From a checkpoint of a small sound classifier.
Model: arch repvgg, norm batchnorm, widths [96, 144, 208].
Training: 7600 steps, batches of 512, held-out accuracy 97%.
Data: trained on short read English sentences (LibriTTS-R), 26041 training examples, 149.4 epochs.
Rows from block 6 of a small sound classifier, named by matrix and row number. Rows with one number belong to one channel. Each number is 200 + 30 x the weight over its row's rms, rounded and kept within 0 to 999. All counts start at 0. After the name is the row's rms in percent of the matrix's.
After each channel's rows are labels from the 100 clips, of 14848, where the channel reaches its highest value: "peak in band" is the frequency band that holds the peak. Only what is clearly more common there than usual is listed. The data: short read English sentences (LibriTTS-R).
# c3: 3x3 conv, stride 2 (model.blocks.6.c3.weight, 208x144x3x3, each kernel summed), inputs 0-71
# c1: pointwise conv, stride 2 (model.blocks.6.c1.weight, 208x144x1x1), inputs 0-71

c3.92,096,216,211,208,207,255,243,225,237,284,210,213,231,190,242,231,241,191,263,140,194,186,212,184,194,171,154,247,211,180,177,203,212,150,180,204,177,208,149,229,161,192,195,181,205,178,161,173,172,195,205,209,209,231,243,163,157,178,176,244,199,220,189,251,227,207,218,156,243,169,197,265,184
c1.92,101,195,235,180,170,164,227,262,204,236,235,165,188,214,191,230,216,173,175,186,170,209,160,183,236,185,196,192,281,214,187,179,189,207,191,180,187,155,170,248,126,216,200,248,233,221,163,195,175,212,149,184,166,227,250,193,187,181,168,202,146,213,194,142,193,174,193,216,225,204,221,228,162
peak in band: 1000 to 2000 Hz

c3.187,100,152,232,197,124,206,175,213,191,231,137,186,209,139,191,224,149,193,223,278,154,181,246,202,197,248,145,227,235,236,216,214,187,171,169,157,180,214,195,236,158,221,205,241,227,185,190,191,245,206,195,208,172,206,213,213,201,199,199,137,211,156,201,221,203,169,166,235,198,194,191,140,160
c1.187,110,163,204,174,135,222,221,242,186,219,171,167,173,168,213,205,169,253,203,209,214,158,217,194,142,164,176,185,194,216,208,200,201,129,163,168,212,238,199,173,244,231,189,176,204,191,166,174,293,264,198,224,197,209,230,166,182,189,197,200,213,184,212,168,169,197,240,152,173,209,191,203,181
peak in band: 2000 to 4000 Hz

c3.136,090,165,180,202,225,168,209,209,191,152,180,203,249,221,198,238,194,186,220,200,241,198,165,224,162,237,213,219,120,276,202,170,214,170,188,200,212,244,247,149,206,166,200,175,181,176,211,231,185,180,223,163,176,187,227,227,235,208,220,180,213,186,216,184,200,199,219,175,228,170,212,151,179
c1.136,094,195,164,177,196,181,193,194,215,193,224,199,223,214,258,248,226,208,195,222,169,200,246,258,243,221,241,183,192,210,159,160,197,205,241,158,182,182,237,183,169,172,182,182,191,244,197,217,199,195,204,231,135,221,198,169,147,183,159,240,218,221,187,144,168,238,209,193,232,199,190,155,177
peak in band: 250 to 500 Hz

c3.192,103,229,176,221,198,232,179,150,183,215,174,208,236,183,184,233,191,202,182,233,229,200,215,176,214,192,197,189,184,162,155,192,215,240,202,175,217,161,197,214,131,216,178,233,203,296,217,231,195,235,138,189,221,218,209,183,178,263,186,193,211,207,231,168,199,211,234,234,224,232,178,187,187
c1.192,111,187,176,173,216,208,212,185,170,200,224,200,243,172,205,272,192,207,227,146,242,188,207,217,226,233,161,186,163,169,178,183,178,193,195,169,228,190,180,193,198,230,175,222,173,294,195,273,209,183,210,189,198,222,209,165,228,236,161,190,237,218,268,254,226,232,219,205,241,191,190,199,237
peak in band: 1000 to 2000 Hz

c3.108,109,224,177,206,199,206,238,200,180,256,210,208,191,188,170,180,195,204,202,227,165,169,222,187,243,204,200,217,236,269,120,181,240,188,178,213,216,212,233,189,244,215,178,174,142,219,210,192,217,235,230,282,166,241,173,235,120,222,185,201,221,228,229,226,161,220,253,193,168,182,218,218,217
c1.108,098,196,208,212,243,183,168,201,163,229,193,236,230,235,185,188,166,138,167,246,164,204,246,202,219,199,175,280,247,276,158,190,203,214,196,144,185,201,192,156,217,223,201,248,175,230,170,169,230,162,216,205,183,223,179,168,177,265,209,198,227,175,236,206,221,198,214,199,178,195,186,179,179
peak in band: 1000 to 2000 Hz

c3.155,106,153,187,209,203,219,197,220,158,175,191,221,180,202,152,234,173,171,200,171,169,198,145,197,159,203,197,175,187,195,261,183,164,183,207,139,235,212,178,205,190,176,176,138,248,160,232,110,230,228,138,173,181,204,195,197,154,192,145,181,157,180,169,202,206,217,185,177,272,178,202,152,239
c1.155,095,187,175,199,206,173,149,256,190,181,180,191,175,209,160,230,234,168,151,191,157,174,147,189,183,186,190,213,243,234,229,197,160,179,172,225,197,264,152,187,161,180,182,159,232,190,216,173,207,183,149,216,204,210,153,178,146,197,189,240,216,153,262,213,225,223,183,164,203,211,235,233,167
peak in band: 2000 to 4000 Hz

c3.146,111,236,187,177,247,183,222,238,197,173,223,232,234,197,188,197,199,231,186,186,206,174,148,178,241,182,179,222,216,175,216,208,230,235,183,258,178,164,173,165,177,160,167,206,180,170,173,231,177,248,158,150,195,203,185,212,187,191,204,197,222,217,211,209,194,203,157,157,211,255,209,178,188
c1.146,092,201,199,197,214,172,224,309,202,161,240,182,194,189,230,186,195,186,206,199,189,143,146,177,236,173,143,195,232,218,161,211,196,195,202,207,144,217,196,197,189,234,157,192,227,167,139,238,144,229,173,171,190,208,226,198,173,194,197,177,241,194,157,178,165,174,146,196,215,205,206,162,188
peak in band: 1000 to 2000 Hz

c3.83,104,203,176,215,201,219,196,298,179,190,179,189,266,210,159,188,219,218,190,151,177,230,168,202,272,204,228,220,167,207,237,173,173,145,219,167,169,152,178,144,189,204,173,180,205,221,179,224,192,143,217,121,169,216,206,155,166,185,264,191,169,180,232,177,176,144,195,205,232,186,204,170,176
c1.83,112,175,174,198,230,179,259,219,183,182,167,249,212,210,201,140,207,177,186,180,209,231,195,174,231,182,146,232,200,162,215,193,179,177,189,197,204,217,238,147,204,146,210,193,178,180,166,214,207,195,168,172,222,235,178,224,189,167,183,181,242,225,215,145,213,195,221,155,248,192,218,278,168
peak in band: 1000 to 2000 Hz

c3.77,098,184,154,227,196,175,207,250,167,217,231,161,151,216,178,223,251,199,224,134,209,165,173,213,171,196,155,188,215,210,195,199,169,217,199,216,239,220,198,237,204,208,178,184,199,218,220,216,203,236,205,169,108,191,183,207,185,201,232,159,198,221,224,209,128,202,194,165,218,235,184,239,188
c1.77,109,214,203,196,234,185,176,214,232,214,245,212,199,199,155,156,204,220,233,209,142,176,195,220,187,216,177,198,242,134,224,182,193,236,184,206,203,171,164,229,188,164,187,185,175,225,257,263,210,207,172,192,188,166,220,258,212,207,222,178,142,166,194,116,170,208,185,204,197,204,207,212,187
peak in band: 2000 to 4000 Hz

c3.95,104,240,237,216,195,140,198,225,171,177,191,189,151,260,230,251,191,216,209,182,214,187,224,197,182,222,200,184,212,152,188,169,231,120,182,204,223,141,239,164,185,242,195,198,168,209,212,156,142,220,184,240,223,164,157,157,210,199,187,187,175,170,242,240,160,194,167,216,226,190,204,196,212
c1.95,099,186,220,216,225,191,185,180,159,194,208,136,192,229,213,219,188,193,144,197,183,197,183,204,181,227,210,207,156,165,194,194,210,186,189,211,172,193,222,141,169,217,182,159,192,184,169,207,155,178,205,221,222,129,174,218,152,172,137,178,182,139,178,241,166,165,187,198,199,216,204,199,198
peak in band: 2000 to 4000 Hz

c3.45,094,145,167,205,256,206,183,211,167,203,141,201,228,171,190,215,239,162,249,217,246,225,216,158,183,201,227,226,188,180,169,206,163,191,205,244,200,211,212,207,152,198,184,200,210,191,241,197,187,192,170,174,193,192,234,184,200,288,170,224,226,149,218,223,139,198,218,261,247,182,227,169,181
c1.45,107,150,163,207,227,235,188,169,190,174,203,134,241,231,222,244,200,201,199,254,213,188,187,185,216,219,200,212,149,170,179,228,214,223,213,226,211,225,200,197,219,220,183,186,181,199,232,270,237,218,174,148,170,171,201,173,162,254,152,246,184,281,189,240,226,175,282,180,220,193,215,212,218
peak in band: 4000 to 8000 Hz

c3.49,101,135,212,207,216,219,185,139,228,148,157,243,163,210,236,242,162,204,218,215,197,185,199,148,161,204,165,148,177,189,175,191,192,144,204,160,205,204,211,247,232,199,257,146,222,198,195,197,180,219,212,259,145,167,135,266,266,202,173,172,202,193,191,158,225,219,210,206,212,187,196,205,219
c1.49,106,196,186,196,227,215,153,227,176,175,243,178,198,210,275,206,176,215,182,172,205,214,215,148,174,206,133,182,189,148,165,212,204,140,229,214,198,185,195,233,167,228,186,163,227,183,221,147,162,220,260,208,185,176,164,233,285,202,147,175,198,171,228,206,196,183,195,206,166,184,179,220,151
peak in band: 2000 to 4000 Hz

c3.178,101,159,170,187,147,233,241,193,173,147,246,230,222,180,187,204,266,194,227,227,183,193,176,196,200,172,279,214,197,245,218,185,170,247,162,167,150,201,192,148,237,154,215,215,207,131,175,173,200,239,204,241,128,182,194,187,230,197,166,184,194,168,204,203,185,264,270,219,215,154,193,214,266
c1.178,096,200,219,210,197,228,207,233,190,194,197,202,234,162,213,185,245,206,169,277,250,193,237,217,186,182,279,198,176,188,187,265,204,194,269,216,200,232,166,219,242,198,179,227,211,198,207,205,232,195,192,173,129,108,188,184,228,219,226,203,216,193,213,192,238,204,276,192,182,194,199,185,208
peak in band: 250 to 500 Hz

c3.30,081,247,220,200,148,208,192,172,183,225,207,228,233,202,202,220,230,211,236,172,174,167,197,260,183,183,188,153,173,248,129,185,196,197,235,195,189,225,141,180,242,218,190,221,173,227,168,165,201,229,184,195,190,189,188,235,183,229,204,200,164,217,154,131,212,231,179,189,255,177,176,196,186
c1.30,102,181,184,267,150,205,161,279,197,201,189,177,169,180,224,192,194,208,210,158,215,181,180,198,200,176,205,150,195,210,163,190,145,156,189,144,161,193,180,178,171,198,198,216,191,214,179,156,217,210,200,190,219,154,235,201,174,211,214,176,180,157,172,173,228,253,165,201,216,169,250,201,200
peak in band: 2000 to 4000 Hz

c3.87,100,231,177,149,172,197,189,196,176,251,223,195,231,218,234,164,194,207,177,192,195,210,183,185,217,163,216,205,197,128,173,206,182,150,175,198,217,232,208,200,204,166,192,183,187,188,180,153,171,186,244,267,198,155,146,222,210,177,219,161,166,185,162,215,236,146,177,189,241,208,212,183,180
c1.87,090,231,199,179,175,184,186,206,162,186,174,249,196,168,206,195,167,176,165,162,221,191,213,216,252,123,200,230,192,173,157,228,203,162,138,220,188,186,169,184,181,178,182,182,234,216,269,253,182,219,211,171,201,162,180,191,168,220,224,185,177,173,153,169,215,218,197,203,210,200,215,198,187
peak in band: 250 to 500 Hz

c3.107,116,178,218,166,194,147,181,177,192,145,215,231,235,193,226,211,189,229,186,175,202,252,155,223,178,203,182,206,215,196,212,217,175,215,235,147,200,168,162,191,218,206,194,239,200,237,209,206,200,240,191,193,143,144,234,190,226,187,202,200,186,190,179,219,216,272,213,216,188,193,140,201,189
c1.107,098,215,160,197,208,190,166,196,167,137,141,196,276,207,183,234,209,198,183,171,222,230,150,194,198,242,130,168,158,141,217,203,193,201,224,139,188,175,161,222,232,210,201,233,206,229,254,192,182,196,236,223,173,134,238,205,215,180,213,231,194,172,194,219,183,204,209,163,189,226,228,186,188
peak in band: 2000 to 4000 Hz

c3.152,113,191,261,188,219,170,201,177,172,218,251,184,194,275,192,200,208,191,141,217,199,178,173,247,215,223,156,172,182,213,170,172,226,167,218,224,253,201,237,209,199,223,234,165,145,192,214,191,219,232,177,212,241,233,184,231,187,214,188,225,198,220,238,182,178,204,160,182,257,148,150,183,199
c1.152,110,207,262,220,250,153,167,159,166,188,214,220,178,253,211,168,237,186,172,200,189,202,190,200,232,220,161,191,173,175,149,142,199,156,203,240,225,179,244,186,197,196,213,172,163,222,205,164,214,199,163,183,212,178,174,163,183,211,152,225,165,260,233,153,199,197,207,164,200,179,194,203,230
peak in band: 4000 to 8000 Hz

c3.135,097,173,146,217,214,265,218,190,154,238,218,218,220,204,229,221,128,180,249,148,190,199,168,192,163,170,249,194,222,183,207,170,166,200,202,182,184,247,201,163,216,184,171,179,172,194,229,232,231,194,134,205,167,233,172,243,206,171,177,189,174,144,153,237,161,221,193,244,234,182,164,206,173
c1.135,106,147,227,170,198,260,205,178,205,237,208,187,174,153,225,180,139,175,230,169,240,223,149,241,190,199,201,215,204,201,199,152,224,164,218,171,156,207,189,225,156,160,222,209,195,197,306,212,151,190,204,248,219,220,212,229,214,187,155,204,236,211,175,219,189,175,191,257,253,198,173,190,212
peak in band: 2000 to 4000 Hz

c3.182,093,133,175,183,166,248,221,227,194,209,177,177,178,212,160,176,210,204,192,207,204,209,174,211,190,232,177,215,182,161,224,174,209,177,244,220,231,203,253,198,171,227,195,239,193,162,274,212,157,179,234,214,193,198,236,157,196,227,164,192,165,195,198,219,191,210,201,142,203,212,176,201,185
c1.182,103,215,158,211,185,200,196,233,192,232,219,276,162,269,203,168,180,216,171,149,175,208,249,197,197,279,211,166,219,189,165,194,179,189,226,248,196,237,202,181,206,221,217,225,204,196,199,167,213,198,244,221,165,175,245,206,223,170,149,212,161,195,186,240,242,203,238,189,182,221,192,199,213
peak in band: 1000 to 2000 Hz

c3.118,099,188,256,173,227,218,185,193,203,190,201,186,219,205,234,192,217,217,205,211,201,141,218,256,184,202,237,185,198,183,188,192,203,145,218,251,131,195,233,161,153,168,184,218,185,239,203,173,205,196,225,237,179,214,227,205,239,146,241,194,203,196,185,200,185,165,176,221,236,197,230,213,174
c1.118,095,210,225,194,250,181,194,174,240,190,166,179,228,197,207,207,179,201,234,211,194,156,178,204,197,207,165,156,183,196,131,254,243,217,233,209,171,162,219,172,182,177,200,246,175,216,229,161,203,216,245,195,157,189,236,169,193,161,240,181,209,157,173,213,203,150,152,214,193,188,293,170,243
peak in band: 1000 to 2000 Hz

c3.112,100,174,169,214,154,249,224,217,175,186,192,200,183,252,182,215,158,249,193,201,176,208,192,226,215,264,211,225,187,262,196,171,188,166,186,173,233,156,228,146,213,185,207,217,204,175,146,190,222,179,164,162,224,258,169,163,156,257,208,204,213,148,222,210,216,177,255,192,174,198,203,174,150
c1.112,093,187,117,176,188,163,193,208,197,202,197,204,182,233,247,203,202,257,218,205,211,209,218,189,199,301,230,283,191,199,153,161,215,212,209,208,217,194,168,155,235,165,182,219,194,188,203,164,221,233,170,214,195,183,172,183,157,219,200,244,191,222,203,194,190,212,213,199,201,152,184,165,169
peak in band: 250 to 500 Hz

c3.86,102,213,196,202,193,202,185,229,227,203,150,126,198,180,158,285,147,198,192,262,213,198,172,203,187,240,256,189,271,276,212,198,207,168,260,185,238,241,159,173,214,185,218,217,178,191,194,183,217,178,211,222,230,191,217,240,142,201,198,204,210,198,195,188,239,207,222,214,186,225,271,206,229
c1.86,107,143,182,164,198,207,209,184,247,156,178,201,242,212,186,226,193,157,188,237,192,241,145,198,189,188,222,218,274,262,226,233,199,167,240,226,234,228,184,201,232,238,204,247,168,194,228,173,223,175,197,235,252,233,246,237,249,232,208,200,208,183,187,172,251,214,168,220,200,208,244,193,173
peak in band: 1000 to 2000 Hz

c3.88,102,202,161,178,202,223,133,192,197,217,197,241,237,271,212,232,173,181,172,163,186,200,142,230,224,198,192,199,214,158,208,250,213,206,230,168,204,212,181,205,171,204,164,230,131,193,182,224,216,214,211,204,200,170,193,162,172,146,180,183,237,230,141,171,232,232,176,205,223,230,192,190,261
c1.88,110,177,199,185,266,178,186,245,181,222,199,204,191,245,210,207,217,191,186,214,242,223,235,148,198,209,146,203,254,198,217,291,187,179,170,175,164,174,201,196,211,247,169,194,131,194,236,241,181,273,175,196,197,154,159,170,201,144,200,157,222,177,216,167,163,156,155,157,186,230,201,174,255
peak in band: 2000 to 4000 Hz

c3.145,086,210,179,177,174,199,161,190,141,182,208,222,165,209,177,226,181,236,148,199,157,172,197,192,160,199,196,206,152,216,224,179,201,205,212,197,164,180,209,193,180,171,156,175,196,185,175,184,222,217,203,179,237,197,156,276,153,239,156,180,205,186,235,187,149,198,227,282,190,139,209,222,208
c1.145,098,201,252,215,239,222,164,159,195,228,267,211,210,200,207,184,229,197,140,175,126,193,208,225,174,207,241,196,194,196,200,177,191,241,244,144,140,226,181,231,280,170,180,167,209,202,199,198,177,150,158,174,212,155,191,245,195,234,201,165,169,199,213,237,217,192,222,191,198,172,199,194,212
peak in band: 250 to 500 Hz

c3.115,098,276,177,173,185,201,211,201,212,211,189,146,216,194,200,223,184,154,182,229,178,196,236,223,190,189,174,235,163,252,201,196,197,276,151,197,199,219,202,238,182,225,164,239,232,202,187,240,237,212,144,240,158,213,132,179,197,217,173,178,205,198,197,180,251,189,184,210,222,197,220,173,186
c1.115,096,195,172,183,163,217,174,231,176,184,229,203,206,253,168,198,181,182,142,222,211,195,180,232,133,199,207,136,175,200,169,156,217,249,179,174,189,182,195,180,178,247,225,208,228,245,190,209,236,218,228,228,221,257,156,229,201,221,203,162,242,160,259,212,248,223,208,173,172,216,245,185,274
peak in band: 2000 to 4000 Hz

c3.54,100,185,166,223,182,192,241,249,211,260,226,218,207,179,183,154,218,269,176,162,189,190,159,208,186,179,191,213,195,199,188,240,225,197,185,181,193,205,219,190,199,188,139,214,193,201,249,172,158,206,205,157,191,213,260,144,180,204,197,216,152,214,189,250,185,176,196,165,195,172,141,169,200
c1.54,094,228,159,194,220,285,253,170,245,190,189,206,167,215,194,141,154,186,176,222,197,204,247,205,213,190,185,205,193,231,157,162,184,218,191,277,156,232,232,182,240,185,174,161,214,231,217,205,174,183,210,186,185,158,215,176,142,206,125,245,229,187,193,177,168,190,263,171,216,173,184,203,187
peak in band: 250 to 500 Hz

c3.82,118,184,185,138,192,223,194,193,201,181,212,176,193,231,211,173,201,193,184,164,212,181,216,247,186,165,184,160,204,223,148,169,222,180,218,113,215,189,166,220,243,180,202,190,158,122,192,188,171,194,220,236,174,210,193,193,170,249,210,203,189,192,202,201,140,180,141,178,171,205,276,202,122
c1.82,104,216,208,163,164,223,209,192,196,143,226,173,177,249,215,190,169,219,218,193,225,210,182,197,176,195,152,206,209,203,172,164,197,170,216,183,248,173,178,252,155,239,179,290,161,177,152,199,184,181,175,174,184,220,200,202,198,282,200,214,169,177,218,188,154,155,211,261,129,177,217,226,189
peak in band: 2000 to 4000 Hz

c3.11,096,182,187,201,209,204,199,136,189,197,257,167,239,204,194,213,196,159,209,189,191,210,209,194,194,209,220,196,226,203,190,169,190,183,200,187,191,180,198,181,142,239,240,240,171,255,221,188,215,199,169,175,211,207,195,188,184,194,175,124,196,225,181,220,191,174,236,201,184,147,179,206,205
c1.11,105,209,197,178,181,259,234,208,187,244,174,196,188,145,208,206,212,177,212,216,218,196,194,191,215,261,215,206,256,208,189,232,189,168,203,140,195,214,169,214,187,177,237,178,211,151,272,196,236,226,171,196,228,157,180,175,166,255,208,150,179,206,181,229,196,211,162,150,179,149,196,213,174
peak in band: 2000 to 4000 Hz

c3.172,103,197,153,201,187,206,207,202,200,169,189,207,180,185,235,171,170,206,207,218,204,183,184,265,287,232,154,209,187,233,258,175,171,167,166,243,195,192,219,155,172,206,241,194,147,156,234,148,167,168,206,197,179,195,173,205,156,236,184,206,149,213,242,246,225,245,243,236,221,185,192,223,153
c1.172,109,206,168,203,201,190,238,220,191,192,212,197,202,187,224,210,145,196,199,187,176,205,203,183,193,197,190,175,169,194,216,202,215,191,170,227,200,222,192,218,208,210,203,261,200,190,178,162,134,151,185,140,194,204,146,172,203,249,195,180,220,210,228,185,210,160,189,243,192,179,216,156,189
peak in band: 2000 to 4000 Hz

c3.173,112,138,187,185,195,218,202,161,165,211,201,267,194,230,230,251,178,165,220,178,195,168,176,231,229,235,213,188,175,185,217,157,236,169,211,233,181,226,212,162,203,185,227,226,218,202,201,166,242,264,181,191,209,211,174,136,167,263,177,183,185,203,273,182,218,170,199,224,175,192,269,188,208
c1.173,102,194,175,194,202,234,182,208,183,168,231,214,221,242,254,258,194,164,194,237,186,162,167,273,208,219,178,147,184,167,236,201,208,179,207,191,171,200,128,143,157,137,225,216,216,223,212,148,223,254,232,191,150,200,198,146,201,194,190,235,172,182,182,234,193,184,193,236,212,181,219,197,171
peak in band: 4000 to 8000 Hz

c3.84,106,176,182,223,208,199,172,162,220,186,212,170,209,167,176,221,210,199,193,184,186,190,184,209,205,139,195,100,187,222,179,223,231,223,238,214,208,215,216,242,239,220,243,190,190,196,169,196,220,202,193,222,198,204,226,160,225,212,186,228,221,232,158,213,181,187,217,206,145,229,188,136,177
c1.84,101,188,215,204,212,210,175,199,208,176,215,187,134,191,208,183,265,163,212,175,168,247,161,251,215,194,197,179,225,229,165,205,181,223,255,171,192,172,186,236,200,222,162,173,216,219,160,217,202,217,183,208,223,141,183,185,213,202,168,237,217,184,188,183,199,219,190,173,177,256,192,170,225
peak in band: 2000 to 4000 Hz

c3.191,100,225,240,196,154,183,158,246,199,218,233,189,191,211,212,161,233,211,178,206,145,225,227,302,221,215,175,224,201,196,240,215,212,227,142,165,179,195,169,230,185,162,221,216,220,244,191,189,191,178,202,160,131,159,136,216,199,196,170,230,171,194,195,185,205,223,245,186,231,161,214,225,188
c1.191,089,182,230,230,197,220,158,179,211,177,181,200,167,251,166,193,238,199,184,266,149,161,145,221,197,169,175,215,195,214,196,189,184,192,190,206,179,195,181,201,156,218,190,215,225,207,188,254,194,188,218,185,123,207,200,171,227,200,183,191,220,204,185,227,206,252,198,233,210,178,194,165,150
peak in band: 250 to 500 Hz